config = dict(
    model='audio frame classifier',
    train_examples=39062,
    hop_length=160,
    win_length=512,
    arch='quartznet',
    activation='leaky_relu',
    init='torch_default',
    lr=0.0032,
    beta2=0.95,
    eps=1e-06,
    steps=19900,
    batch_size=64,
    final_lr_fraction=0,
)
Rows from block 2, named by matrix and row number. Rows with one number belong to one channel. Each number is 500 + 25 x the weight over the matrix's rms, rounded and kept within 0 to 999. All counts start at 0. Numbers have three digits each.
# convs1: first pointwise conv (model.blocks.2.convs.1.weight, 192x192x1), inputs 0-95
# convs3: second pointwise conv (model.blocks.2.convs.3.weight, 192x192x1, transposed), outputs 0-95
convs1.53:498458499494508505520505554469497488511469481491522520540509498539451476506538501501455480484474505480495472496507517483509535513486508461473510485504501542509474488479491471512490499526470491485425507473481517464493535530545520470505525481499442477503511487519537513481519510513494538516
convs3.53:515481513475514502518472520536491476479497520485544504493525511498478527478514491492494497500492516481506476470517487485473473439511460534498504482444495504488477503558480520497488499525559511512497467445472519498494518471480510529473534520470519528473522505502518440516460468518556540512
convs1.54:495493534540509481494477509498523507516492494494529501494485511535498472522497535518532532508508553488513517478502492494482520547492489530547498508498459506489504502530509447504518480490555489472504552443468503487509536506504504484500484539467509490461477512535503529450504524533507504512
convs3.54:517501552506495516509500512515518507534471489576520522533502526474513473541485520527505542534527484470466483495503527525479481548487497496539475482546510488487545468462520520495505525488489488514522470505542544512532474532480487532483440534515497469492480462491548503515481495486523481542
convs1.55:472535484499562526488482507529549549530453513495521500485476477521519484485487528507502467478515459498517501510468525505529494533475522475538519473490468479524494460526511484488517481518545502503504483474505488501492521464518492482486566549461527517463481478513489522506539517524499479493
convs3.55:496477442474491515527539487506480473466447520493471518504505522529462530502465508514514488525488498542483482440478497469466479519505506468484524493489538516518455472498454514473508463491480517463491492519507507501518515526495507515532508486518515495475534511526467473501584508517474518516
convs1.56:512507506472494515520509470551526475517480518506498522501476519491492493476527465524505498442508444539491521476482521497492530504526519473523517498470513435516490510513522496468522474513479515497493516492492518497474501466464466530523531488508536503497532478525485521521541519505497489497
convs3.56:463488486526498482531514512532540490520495503482490488534489478498503503515477482497488501528538497517499495491483523487445510513498481489499518485502473465518482487479506518469518482506489489517510479508515493463515501491508492505482448516519503496496511493528482520508541508501510476505
convs1.57:504516487565492503514511501506485523538479531478510475445479528490480481519505477514510481497451481497484487491457532521490468506488514532452460518504488475495500511523513537472482498474491501470496496484502520497481547507466494527470493507528511475487497506503483477482499510567532505487
convs3.57:518518464502482481496486519490497504501505500473467495488503543479516520453447470474491463495480510584511518523515520501485477503497444518556507517528488486493495476519554503502499459497509515465487490488464485501521477505498497495519464503514526535520530506499499496515476542482474494496
convs1.58:484475486449505469471523513496492493503508467543521546493468493489493490472516499473448502491500500511493492462495487479491476508513507520554511476449532476469494492472476490478500465507519468545521500500524526473503478516488474524509529517463512487493515490501480520529532511572496507504
convs3.58:467506460507474484522511520569462468474528445502516544510485547511462513520513506495466486462443493472495493505532466485474488446519496505542522521439514502523483546517434485542504520504507503497509475539491498516531504456509494461474551527501515519502540456477529500526531480557491520500
convs1.59:517453467437510472505438507495513523538450512453502499460512474526460463474532487501500500549504506491513530509493489504489490552496486496463533458463456489573485472533507514468509521469536523491435516459493491477478535586485492491521500512495509528493476512491467532514502516525504523519
convs3.59:463527529492491533509494488505517530491477471492488493533551498481509509518500494486548473495483542488566472495513518503451476441474530533510471517459558495450542495482529484515519504473491491500492509453524491512547515516487499500496492527500489534490460514455527508501475445468503510536
convs1.60:503487475486512467493495526520512578495466496516503560530525530481481449483495532501474528483459496503529495513536437486464452503501485497473484479468443475473480472498530471503482506527466507454495504500539529505466487513435499482470503474449546524489488471493488562481497495521534479509
convs3.60:501503490496503462471491494524500521528540534476472520515495490470510497501556558492483506499470473540512507557509509516480532471481509488526494487493477481490488471553512491485498516510519502515452485523482483490463473487514526517511497528509508480463531491520503458483467497522510512489
convs1.61:475506505501520495515468465494496487496471538495536548411499532530505421489479533521517497495490450476482482466473499474498515481470442499517474417455491529467514515571504520517515542511559489503500486508488477516471505467488509458496469468501504486502487494467510478501500516507515499466
convs3.61:501533480511504505480501489538472523483528541558523500516515490451456533507528494505536528475537555523511504557516508479495471469508469495513509510547505542509427459528516527492470504539501519471506474512530505475474474524540515508456453531504477506474500456498516473511470524497501496466
convs1.62:515508480477493511467488499496523517524495520538464479509484502494469518458489516521504505453525487504500477524506487502487507528507516440429511504509481530535571500495552501483519515477477509495499522470516487519540464542472495494546507489491521491530506519509458497509489510491477464506
convs3.62:530527455499490486468516477474509515474520517504491491494511536497482457489502487508496522480491539497494516491512483468539502487512497519496498509501498485491532489516490495511503479545537480511481501495506506499494475474514534488521568484453505508517507501477505479489495494510517512499
convs1.63:494508471522507498503541437533530520524471492451524481480525437494505525452529495466513531467481456495485478482529470480537532464486504484482516446493525456491512489516530517524504557543510483509447509460512521486484489491510506541492476552504493511512508480519509500482519517484487509491
convs3.63:523518548503501492505519464497499509499502500486487531497488501472497477480531526477524503504489516488552486521524471516507513468517462499513476533489487489483503502463487472519463505488506500490514518474503495499504505495499503501515535490503488505544485491518481491501494455488499512473
convs1.64:494514535502514501506498478512506472510498474480470533502486505481512503459499479471487512504507524482484522506498507494501511488499534510510517526494500499517530541491502484495506472514509516529526477533497494474524490458487481534488486519471510499536509465482489517507452468499511517459
convs3.64:503494443487487508477467526495470477491495506525502539461492493517511520521524516493471511481494501478499514471494509490491513506488496500436514512492503517520497537488500488475508532532545504496516488490456507476491502494527510472479540482497488482502519480488512516501471500523496513528
convs1.65:536490537491499499526474489463490529508486474487550491502533567491470466472539472520501485495487494492496507493486491545468520490518481500457514477507468484515499519523538504518541529551483512528469498481514500500459481518517497511466516489537483519543487524464514493510519498536487525491
convs3.65:500508519533504461518493506510511507520440505499500478512541498490533498497524483461500465509511510493587498530548478452505479493499505505549494525472474490488506534491532477468505493511481528472483495483500475507512521488519522464486505513499475514516487503520507458498483463488512519494
convs1.66:478500486528463537534510498502505499500475475471465482479494506501489489468477535490478511470483549504482492503474484519494496490510514492507556522536468481492510550525503510528460458453520523480535482464556537512519485519502478520471471501462527536544514448527428526473519516534535522510
convs3.66:525490528503496523579498488504490515545531543427462511542547529494531521570536493506526512517556485461545505507502509469511495502520502511458497452460490499507493459506510527502482522465505462517515516479495519538513493444498496487505503491504512493528515511557491515522532503495567504459
convs1.67:488458487513491476509491500549536478511505487509512503525478504518474507455514526478532509506504513490488487542511490475484515534516511467532493510498476473573523501546512483450489487478487531488467503482542492494512491496504496492487496473497511501460443449527474464497493489453483545496
convs3.67:498495539499507544460520509535503522510517483454522513504497470498494452493459547444521488485518505532538499496521489469517497520469483531557466520535534531496517500478476470511483493515509491523536493491558509506482503488506509511515507502512498490503494452518491503504527519488547493519
convs1.68:505487507521492546489480526493491539469535460523482490510465504485415463531479556501521523543476481474528503538477504527516508548497500510508543493539485501510514475523463528465493495511488532488538537501538510519492512530485490537484503505453466471509501515494482505481527458473465539483
convs3.68:460521476520478493495481509542502457527535482479502488491473499550527526476434506485507483470515489497533510506485529456512535507441523528515500500531558574538543532507504478516524491505534513486505510524503491464486452527521500484488490538472486461514531478505506497499577554494513489512
convs1.69:546463474480521517469480510508498551474489501494479475512494459519494477529526521511507477510498497470454478493497514543490483477473490504501431498467400494496503494524513496465525528522438516506490513460466530523468493516515524490472508526584462494495476532536520506527470479558484521498
convs3.69:471541575470456511491495502498499486503531516485479519525519506434530515461543507491492433507451542492513515600567490526525479448494497504486525501458494489503512505516493480534508524507483467532528555534488487499482508458557542479514497493481475528482482456557471473515473465530523518479
convs1.70:482456508487507491510524487471521516489519514507504513506516561518451499514528514539505508491463539486498492495502478523488507512503512452477577550460508511474478483500514505525499488502459509492488506516467546494507494476455471484473522511531493478542535530459514507475511501499520470470
convs3.70:546491498500520481477541493539469473490486503542522478483476511471474439468474517478501496480520461528485504493560520494464474521487463518540512508500472504485454503486508518462537464476496547497507434494482491488470506475506524507507498518496505469460545483594504510515499519513508522480
convs1.71:451531497521494529532440497538481530520497458510492476471470467555468481455474504475495457494490480483513516492481544514538537483472558478494526527521466502550510504540498513443488513504570505482483506527489467510463481504464504517477516497448509528502512468496511500486486492476516467462
convs3.71:468488464497531544475484483499508488470487491500498523498492464467502552506517485478460506463515500502467465516494511455495507489489493494493501462505577492551497466487503537460502487501514511496485479526487528526479492489559506503501506496451497466500472507504482463494510484528539490539
convs1.72:570538546469544506484502488453538499503509496506501539457509548512468519503568489480468527480511463487515544526505469531477499494530516527476510486510578516523498519505483476503489505476519470511520520497481473458502488519504508509460492492547489466522488481483527525504486450494521477507
convs3.72:505493526509526475510486494501551561509537479528504465472516489495476490490484541453523496492539514539482521504478520494506494519510533514508503460512472531456474485501526501492499468505459489500498486488537495483505520561501500529514463497544514513522453539506510515498491526489472507485
convs1.73:494489504523508515521439478498546524502465552467468453482558477539519476495449485446487491497487508489517494512572504530512515526541512491511458516451467503544531501500525553472491482479500482498437505496521492509449493492468503498500456516507491525503473486526526508485498492500508533499
convs3.73:498489524552513504518460518522532509521471494519508487514465461505506487468501564506539546487535520529534565473454511475494538502492494508498502501509526524490484508512510519500523477482514488468463465450514480519499507486502474555508565524539484479521459516469477501484462478490470488494
convs1.74:518491499501534550515499513492440526489514481511524497497500514488475477478474537513485530499463535518468503498555504521488512467512502506525503467471492506493492490525502515487497497483506518504543541477517554518499496485534504442519492493484527519463494500516508505502504485557473483521
convs3.74:487521562516514500533492507533528491495546507469521534520511462477527490495532508496496502471463505497552483529524504538503490467490510515505500515494498452504497524482509521512507502516476508504476511511499497522476499471513501499502507508499499482458500501459511485496449447524521502474
convs1.75:523499503512484475501517468502450478472528493467509509507523461487483509449499544476499515479473517485480458518494463510536469476509469537551503558494507483488489526505534504477491528540516515474512483505480510501485453514514482532506512478510521540475494471503473508475515523533499528493
convs3.75:485471442514534467492489523474481474558557458488476538517518490529474526506495497509509542504494483489469463462489509528532537516512484541501495496506546487504475482475510480470516504508493486520520497515491509541514485504520475516471509460500459520513485501478474508495576515510480519523
convs1.76:545512512452514499516495493442490534512526484490478496485498513501446487534523518516513489482477505498456485496503543480502521474519458510506492513484521504461536501511476507509459497531489501513478477521519497508491503514501516475508494537479520481502488517490526475529516492553483527499
convs3.76:522519509533490508499484520449475512512446493510488530499514481504541495505507495484505487464495506496499473516502484507528519515512531503530502524538488471523490532502500510499520489486479493481494523499476517479527504481519508497483502460509478522470479508507508477519502514491517472457
convs1.77:495462522482505521505491516469471528523537504526532506473483487521473510499486484504516526520504523460529527497485483527515485524523440510499521482462491489525493459505503535518494531532498500521576501507497500501481464508514501516481498489510452526461473529525496533488507500508490508530
convs3.77:510516501512494470459491506487472537481529507522496479485497495544467497468517476540507469496497494486490526495466463506500510475503514469531502513513497479475502476525480480515492499458506497499490501560488482501510508518460473478508484462528535514529473522442499513499469494507483489513
convs1.78:484413502499507541504496500466522510466494504469475486513489457521480545496481511504501566495505482434538504516494538539544494525484477521493503502495427529473445470475520456456470503521530538462481482432545523463481481576525527527489513518513451464466505478530479500497504494529523499501
convs3.78:539509499515438541503508499508514469481474512492548546490488536480527511476462504464500458545454558444549482491532453462485509499495460541494455501482481477520429548496512488516458565528573566501523506471505482486537536486497535479452491548461501522465513503470523493503488461506576501499
convs1.79:498504519515477450497520481480507484457526498500521515474533523460499508458542469452502549468518477509531484500493459491499465486520475520524553527516501471510474505484511508522494525493508490536544503564469486530460435467468493525559473508531512503517532520504468532524534521504490520513
convs3.79:450500465466505443504536514506476512547513475549465495466470509525464516492515454465535529516490479517483536486473497468481490481475487506579546464508495477514489477514462528501533453470468519500495465529493513507519464514520498487520474504533552524558566522548538531536536519511497438501
convs1.80:498495495486441465480491465466485519516464509531523488502490491512463477494540457465502471507488480524435516500532510534503500471470549506513498505480477466493489503493552526437503479485515487513491508490506513504450540552537509496469504519541450473506539502521556495480524505510452532477
convs3.80:526506464509489523492493506472522457526459541532473527479487494484525493531523477485496483556493511460526502504508447574500489484477501504477493498526492486517506474525507499494547493451556464506476544487434504553487475517484484513508506473494516513540491485447518511494493455512495472483
convs1.81:503504431464490447476505497474514485472489479492503529545478508460510489507512526501551530514538523500494474509488472483511483488509506516510553482487452512500536510475491514527503474500492486502558485516509556511543493486495468505504494487536499497486527523490536483524479503485546507509
convs3.81:520497462515502540458491499475543502505473531494499453492506504544520498515476478519547512522537502507493445471480538482500511570502537487502485498533493545511530481458491493525506462512465501517509520469534498507482502505508502520503473463503476502501486499504498505487506503454530523481
convs1.82:515521505474505512499466442479530514541478511467500507478477509522530476497525519516550458492477456500543491489500522484507525483464491492531503458489491531489525483522495478531513505534565493478486494504513485500466539519539518476462495537477517477485499502491508542500487486471489500503
convs3.82:516480466533490510503498505495554501520442482520511523474482535570535471531513513513484478487504497490521428440492540472472469490506466508516510513503524517488525519455543476486494496458505475498494491506515486524529507477467439510513468494491511501558511477484515490486541517450520477501
convs1.83:510509503482491513485469493545474485500541509504502531513525502485471473542499484528534503539520500511449469507468497495516475531536513552476474477504505486467492501493524500509494499463533506480553510506538472484504488499486512507486499509484503484529472520472481493497506527494497498511
convs3.83:513520451510489478481529502480490505507503473516487467533499464493484543511490514506490481475528511487486520522477500537505490502494552488480510486491508493472563489468546482475527494530455519501504514502544498492480500485510535506513525507538517506492468514547484553520485511499495495511
convs1.84:524508499517507476484581485512497502462483523496521492500505475489463500529492492491544520549500498466502485505500510521532483479500479483532499467454487475504508524536514511542482476490564490494520497552513515541527491488510462464458505506537504498467481489504483484501514514511521546508
convs3.84:507521547473505529480532487535483530468486511501518477477479547482489555487500530490517481481471536543547514461514537484449492498504503428517513535538491500505501500488477507496502474490492485521519491460560524492454501515543519485501540507507484480482517470538514478531526491466511476476
convs1.85:495476528489530516529543461464539520533517490509502496477504501480488528446460499541524513469482515470506510498543512487499493527510510518517494499471466507476495484474482496488493496496417497459474494499496546487523495542476556459515484479549483484472465502536505479500492492531514497539
convs3.85:463508534539512460504493459511512495508475553493500511490488539498527510520513507514494513511528497498512460459501503460479538502508538434507509490483467502534474480519494531512479493479545519484477502456532525480520517533461555538511524481513492503525521491485497485501497480499506514481
convs1.86:495494473535447472451525463533502542508472486558511519512493521498471529542484502510518517476514535500495486510481532532503505496494491491516471506521496498496477503547535499495458492537428499470507547482519481492524491465499507507459549468516540497472516511455491516497540531504495461466
convs3.86:493478555498484522497511534560535495583463519512514521514507513493531502519462510456530470544512509473506516476524485489468473480489488518483514517562513518476521479491513466479520468484508515521489492501523480523486485535528499536515528502532497503549515501512490483507509470481523484493
convs1.87:476517509565501446505491503507497492524462496501521507462522506506496482516492531504481492481462464485516475467461540514530533485506481532477478503519493495447505530525515522508475514509495487491491478464521480489521508475479509535501473545533507469499521497520538433498517448505556506449
convs3.87:463494524536476504526465477512522513507481480513480491515469527500515534495448495427538503531520497525484502514528554484438498522500458498556490496488492518534511521427504477531514475486490483488472470524487518490489494499535502537497520506526490501470484488520476501465513534502410514457
convs1.88:483510507420478493519503489515553453485503490524463529465529483496466495453534490505522478531520470500517523513479511509460527459505522479490478479524519486539513484499504500471537497500523489508481490524497517508527489500535521516508519507557516530507501531496502508488487533449544510508
convs3.88:500499465491523486455519530492439502466516503530525511442477474476463484505504474447491509467469450530477519492518525492543511499529469462527518493544492524543483490500485490525491505505482525520495498548467501524474486538522504488509547510433477495472500501466505506506483472498473520512
convs1.89:527553525502499482492466486507470548506476496473510482473520474498489471501482529439446459506493506490431474505517501526515509477529493503539426519470513515514504488494519447485516539528493508520468499461495507494493498477495519488500500491523504492512480497529530492522457520527455542476
convs3.89:496539512551499478476494523504518472538450480502512521450497475462508522513496484506454502452461550521553490516524496501515517497485510489473510503522484484546447549543507531512512524551528497484472505514445519517483485484558487472467496568444474504461503512506501471477474506544473480466
convs1.90:445522503547538529526508449489515531480479494501505482479534493480492524493471525509466535458472493476486506513506493467522515495524529479500511518521492546522488468502468496485510513536454496518507521470490519533492497523461590522476509473483555504495460497546514525507526487491532522538
convs3.90:450495502447532508500514459451512533469518463504481468470516486511476514515473522499519519513509462536463479470497525443507484532484493503518479476526545502455537473509539534485523470505438500451481482523557521517538492512511505514513474454527483490493544555504504477488549539484487487500
convs1.91:533520521513531507489479487500522507490472476508525499516508517508530480508497513544462460476489505485503484511477508484497460495499492459482448488566467491487474496542460488537514524493510490515401514494475532501516511492510531536510470491539490524531509475521505506454489523467495475503
convs3.91:474465506489531460549471516479483502521550499508487476531507496495496526527512459497474559550535504517476533504443490516486489485505485468465505489515545504509482463531523548521499472469498471463473494561505516512519505494485475539528506508548495509510485500479490553508467510488514480511
convs1.92:513530468497507512473490512515511502543520515454475476476472491488473494555492501544477504568504499474514511481532527493501491483501444531528494484481491491455513516541515501510467443497567514502530506479491467502460509553469483507451492537498500494468503464527495491487459482484509499506
convs3.92:505493485509496503491500481510469534503544481485493489508502473501481572472504530486503462505462478527506537514520508510515522510513477467511482505517533492508505476519480540482520461520473500528516535518542523478490487505573504461524556482529507493491501481547476472503511494495526483451
convs1.93:442514505509525472512535498482507475553444510468497491501532524448501498476513474550451507495501524481471519521535533514511512522510501490532491480506492455533494527467466516481517548482500491496520505474494451464512498446518501510525528465528479523524470515484551482521494493493502562504
convs3.93:490486521479494533541501470484528559484524507517512509554497541534513468535483559523550511505517496516501490480497524535529463483530508498476488492483466478443490499472462539530461516464571494488502498493544518526510507535490510504511496503515508531491483481470499462507495507487499525456
convs1.94:495493518499525522506503541516539461463456502465550546523511489511538503536541523485471484483500480495482463494511502517544538510491494456524492519447459472506479526498514518484487511529499514472527500501528473490461462482485523464520482480515459453494482507510500489495537470472512498512
convs3.94:516499455513496482474492455456502478478492499507447497476497544535523452491487456544481455483514483458504468554539470480537507461541509538522493519469480481493506488492503490510465529476475487501498496494473508479537482435477519481469476459483543521524503505500454533509525508515484518508
convs1.95:510504486477491505454469511489509507519504482505486478481454468548466505515478492517552498528528478501531510507488509506495532520482491514527507485515518509518460512517513505479498478515509501527515509513485511503466509551480514493471520473499487491459486529445479514523504473511519506504
convs3.95:512508496486518459538480547533526498509516538476543516507535486532531468510517489481494507530492515444453510489509478555475504466498529501446513495503431523500497503505486501522499497498476499468479511482483480475530461568465448508500474491518493541554508528474524503528477483479506506508
convs1.96:521492468506503505460495497503514492485477497472491523499483441490478529531512477499505524467507511505532490513474500479500530501469510490506491503479502528527509503470495517526473489460494517517536456540471502503473552513454514481545527494484489501502498495469485520521526480439527492524
convs3.96:511488518500498483500477489510515520491516500517495473502484470519504520473469519524496513488562507505461479487501512487521489522487498501545506486480492515492493472502501524509491486495434495502504473537559510488518494550506488487498457477557493506486485522563483517502495530490502521515
convs1.97:502490550492558497532507506529426500525501466505519483530505531548426421525495441524492465524475467480495507488503550499505540504518525450477491494508498528506466472475546529469528492497542539504517536498482487500479514542557514538525495538504504498522521507488531517495505492490488460496
convs3.97:516485574495513504482517542507463470492480514505484475495481490447524455511503526486498490495509516506463539492509502464493492541482499489516532515502466488476480511439486526489496504521487495459487461463485495501473482530507546512484453464501516513469500503504543479497459488504465475465
convs1.98:521505516530490481514506509526501498527480510461489491507477500477483475540503478505516481504483466455467517499446512509520534509473500489477498498491488500505497537515514464529480499496520481527516500492491491506504524502510455474473508541549514489532512520504510515459500508524479494460
convs3.98:472496509477501502474535513510477512492510496512493479539490482452499517461470504456480485506515533516472555521483457498483500513475490490514497490521470449493523506458514488506525502499499485481488487529528521505485500530516532496498458474549496514501498501501498513495475492508477489504
convs1.99:501524514495468502515474467536464452483529503530486461532491474485509473500481474433507482481509483537475426480540508483496511483515503514494481471508483513476537515511525498482503506532510485516504519539507546524441518500494516530529502459464497532505438513541507511499475491485485438488
convs3.99:519530535458547525497517469499497509501501536460540521491500461488486505494518502497520518521536513519500479475533529497514453502517524545487481548475491525422510480561482512495456508550458489518466485505481493507469536546519490513501463510501530458490555523494476456467507530524465518488
convs1.100:503508517506483486485485506482482486487500455491516497485486489505496483520483467527486516489491503486457525541527513483499533493510477466469523522457501481527504516514521486454504529523490518524490520479500484497493501503476515486521488507574510474468489508494474519501488536528464513495
convs3.100:518484536516497538507487514509527504525493503519496488532510541508501445504499502522509498508516540478490523455483481528483525501496484487506504488487521490464475480466485504510499468452504498524494481458522488530520522462463494537521474512563498530556504505458503509512521484479549490480
convs1.101:479486517503503472497505480483546503458490458504509507504490520493480531498480482471513536507531507477499523548492514521436487515488502520570520502523530485513506492469523482528484501498487503484516499528499489518503494476460490469502492460602472509476506519484483470488527515438524462484
convs3.101:471526538458507491484520479490483508502484527512522492485555513473508527491494527519483495522488525485453464500518540513545477507511490520463507506515510495473477471549511535468489525495509467464461513532521506487502522538505526496477454477512478485478495520488526462520492480511450507506
convs1.102:473462521514563513484513496526494524513500527489512473535504464500461501501486500543543515508461494474455497459481512487494505493471499491486518517464499478535504511517487491483520527481495527476532498456499504486500508468526547502504469489533501439496526503487488497431532497505509497477
convs3.102:528530529511511489497517508481488511473425512515507495500521467468510486494498473494505509505532505510497538491528540468544509541506521499495526529521469500511449502509520479510478506520471517489456501507501528488471499521479500481471482393491498508489492538473510500526524484501475502507
convs1.103:480488505537526527522520459506503502550504508481518506475449474530490491488510558515536480457471444513549516512485533505557490524479526487495508492494503503503463464502517509473527515547512474435487470508514517500456499517519518525499535526464564494506450475510492521477492485503489465522
convs3.103:489523476493495494487506486482508505443566532459498518453505517497478521479534457505468464492450503467528493524545473487514517486545496504503505492454515483508486509503466505519477511543516517515512534456446520506476489510525518475508567493437487505504489537479483483488487467520520544489
convs1.104:467526514515458475499533499501491509486506507492569482504473494487507503516495506515526516479481507446475461473482473511512481503470481486528494512495491462484493483489516485516482519462512548502490497504510510532507518519529487504457482490559477468493559516501440503469527536511477407467
convs3.104:465480521506473495499506477502471500531474530499461515522514537474565531499518513471546504556510540499526513504469474497488506454495434493498513542502500481497474492517482492548484482493489489504539496492540476519503530473472490507493518490524487521568494471503483467519513476521505478508
convs1.105:482474495532477452509493492483456488500533508487518504520536478519537500494543514520463559478511460476471502474490504495511504524520528512556553518496483459511486530559499465481491511456601539507509507503502544479461494479497493482465480502499510459530525504497513535489518474516524451506
convs3.105:531484448504511480496524475510478468467496560495503519481444509509488487505597467508478505518531492501503508496475445468510486474509497496486503509528480503542524485495476487491497519471502520503525506466466513519475492511486460504483535485480512495558522492514506465508519450532488515479
convs1.106:518554502501510467529500498465524471492500493504524537528500528482477484524469435520511480488505496479504478502501517477467466500503531506483469490496504516486528482506472522521470445485525529543523495496500477462535508528478495469559503457498504509518545520487559474473495496512536515474
convs3.106:517519507488482480452482535466507508441502495434517489453510507470486499499556494499483507471461481462485529508508485464517515477493428537524480519487498480538519495489486503568499521527502515541503513472477481512471508495466526494503514540479505477556508515493478528499488451508510491493
convs1.107:530513500536530512500517475480516487473513477512503507512508512495510492518524501519460506468515496523462521512487504478496520528481509512503523482502533503502525489467539502481547486521437520523484523511499530485519522506535513558499513520544559490474556475488471519516459512504505501467
convs3.107:526497470496513510468489509468529530491492494491483497521491513523527496493510489485496503510568465501489450512467542485481486529512465516487513467509481513481510490501548496437503473497471483511488485506520498469482468530487473561549448470513524467498522533528463531482517549472513467501
convs1.108:511557491507507491511508530492496487515504496497489490541513560503479523488493461497504453500542491517468511494484498538502519485499535504452506509527489487545449484490521507537508529486523460532499482518474495470497491467509473514503534502472534505506502523502497502486460543514486492495
convs3.108:476501498493452489495504500497523483480513523474511478477507482492531514487477564498478447526483496483521496546505525472450485486476517486485492515477487477525571518489542469524516531505503496470477523475548494476493486502504521471496530494474510498492485452460531536518449490504527475485
convs1.109:525490500476521471445477512525500512530500519500499488501513506475508499490517572501453494538496473503497493543487446481451484501527462461503505497503538518486569505496506454474475514541472472525519514501559493487496481509481510503502508562464509531532485526514489486509539471530523533524
convs3.109:510517495492512515471467512502528509517451485510526545511521505484531483510565512495488497499469492492561454484500506495510522462503527483485492535536520521487544513508495478501490514494524474510434526515514517467518466487508535508500509515472517511495525476488501482506476471502488526480
convs1.110:536511493447496464482491476470495523474477509481487486493509490502471527456542501442449499509515532505523543506491469532487502492471504507455508479504542503527513488494521487488485476488507505502515519494511471486504475526486513546509479516511478506491515492454496526529516485478508490517
convs3.110:502481533508513500498455482496488502499504494530510505486514505465480479520502506487493528495530519499486475522483580524496535535526484500494513496530507515502428504523516527465501509526476500498507536468498503496501516541533505532487473508500497493472447526472477451456469494487504535513
convs1.111:511509523465494512501490468478526498510497536471489477482519495459481507536478532487556512540482509507462481505522489501489484463485496476478534507489476532495480485478496518535503489478525506491525506503509500524505476476486496474471510491501493556498473456488529519520492482492466474504
convs3.111:481502508481502512496495469486518515514498498480497521505495457516508510529515517512495507500492508521547496481507526505499506496501525512496507509493464539484505493561533491477486529508501469510462488528473508494466505522514522510498507526497506473465505477547511505492488464489467514503
convs1.112:511508506511529514522531500510526472517514502476517502510516469501480524483516510511493485483517493482497489491503495506495494498493520456521484511483485510519465496505540487492497500523534513502470512531486507509511519524544482483494491506468535504465513475491538495488518506533490430494
convs3.112:508488538484471519458518523480516499448511520479506452519494488480497504488493512475499493512555515482502501488476495476508486509511459512483508502515503483492513506487517489481487485520520512472487513501528501508486498519482520536512491465534513472508479520484494518502513498481535506497
convs1.113:444522438480511488485484457509525492444505477497508541530493475498512549488483494483498491486529530487449454474481518484483539502518495483517490511433511521483504494529506492501482485505473493498503463511493485492508471435504537454508481541521479500505490521492528468465524509486512468459
convs3.113:472497486472512500519512497478503515481495508509495462444474475515487494508494519519483507499481461535467533505492504506566522508482520452529522493526447484536529505492485508496499490492477490493531504527471491521502479504468533477521504485475479469463485513468501517494495518527512504472
convs1.114:519522508538542494511556491472514491529525483497510525531508540492481535516523503494497495519523500488525535470464463529499509493509525488516552468491476489513478497509518492501486545518458523523496486527496534479535489474513498516444505501515531503506479495510502511493486455502518483505
convs3.114:497498498485505519504518486522471473481499511480522505511522508453491525473514502535479501500490531488521561481519493496510499457472484495471507532502526517513496484513521492536506498528530493496499524529494508514507524462477470447508519496505499534511518471463519503508485465515469504530
convs1.115:540528502492503527484499539478523525497502487481469491473478491497507503499506548513497493546499502530564495510468516488520484523526497486502577517495475506479486524519519505530537517488474479522516520502498525492496458485478466475489474523482463517546498512484451526508502511514494482506
convs3.115:504495529525480509498488512510464484522501493488521528490489537506520523502542462536484480497461508503539501527514471539492484480501488493497499507498506488535497526524502514543506504498492513513526504489475491533508499498497487505496560529471523534497507504506492486522445493526507484519
convs1.116:479486494490493549500494483529502502504509525562556515512522464473514516524485512514503501540503501500508539503520496486508529512508462502523476495517516499466493514471469472415496449506500497523439524486537551529520522506499493478500528507513513468545541506532501508500529567498488558499
convs3.116:476458507479513469530506463487499528511536483493481462504523498518483504475504484455509480492527483534485534529461510477477523532474481515486492496479523495475520474500516516486467488538536544504503450455500482498495482525506511474467468482478518479463501551475494467503507548485514507527
convs1.117:489515507501514523531483504470443416545488481510501527508475473495504513492504499502484469506474478499500501475488513526478504474506514513512444520505504504501447465472501449490483475496468485519538499512479462511482488460529506453489541467496522505495532532476502498470472478512543514478
convs3.117:489521453497501498517505462511441515487525489484482520488490490499475500482498516474497491487469481469454485499509487497543505538499528520490495525495506528497535485499489488444509505500461512497519492544503521501502479477514506506516480452522500497468476500509487485512512508511496509496
convs1.118:519486525490501458492488488508526509502430477517518503491502496537545484509495514485500455517516482501559511511492498512515483540523506508540496488479471480485485456554486524560488493461535467489504509523471485505493496485479478465489517488435461530461445501489506448490511485451536502521
convs3.118:469509520454521541514559486505525520490458488551468438486527479512482496494485564465538481538537492511464516460504546475507471547498526487557511485526533473444502492473528488497522429476448496484470484554541514507490466499544544509501476421540457459474484487512514492490541522504475492484
convs1.119:493484496518506524511516447475534492474508467516470570547512441492506491455514489469515508491460497512487517461477510456513475453503535503414465511531496487485521455526495466497528510470537494504515472507514506464552507560477471469504528497518504516512487491501504486498535528498497549484
convs3.119:476502519512504510502487499492472452524498529510502510492488517512492517505480507510507508541565487482477521482487501504500501509504469489493518474535519535504485477478506502466514477484500503501485513564477503499480512551522492510518459504538484500519532514495506497490548509508462483495
convs1.120:531479525462519488502494479491524492523521483505460504513495526473492501504532544453470497531552499500480505509495482483503512493509497498457476490471485512506511533472514485508506508501505496491536497491480481477485490502488469505501508463526503492490518519462524496521475490489479505492
convs3.120:509500493520494491493479494503447510487498496512492468527505493472481526483507506531496509521502522533482541546482499496565517526504472485510509490517476497489461470499547503447514494542490494491521505473490492508489509528500521471507482498481469529497471497469516489494464498500518497498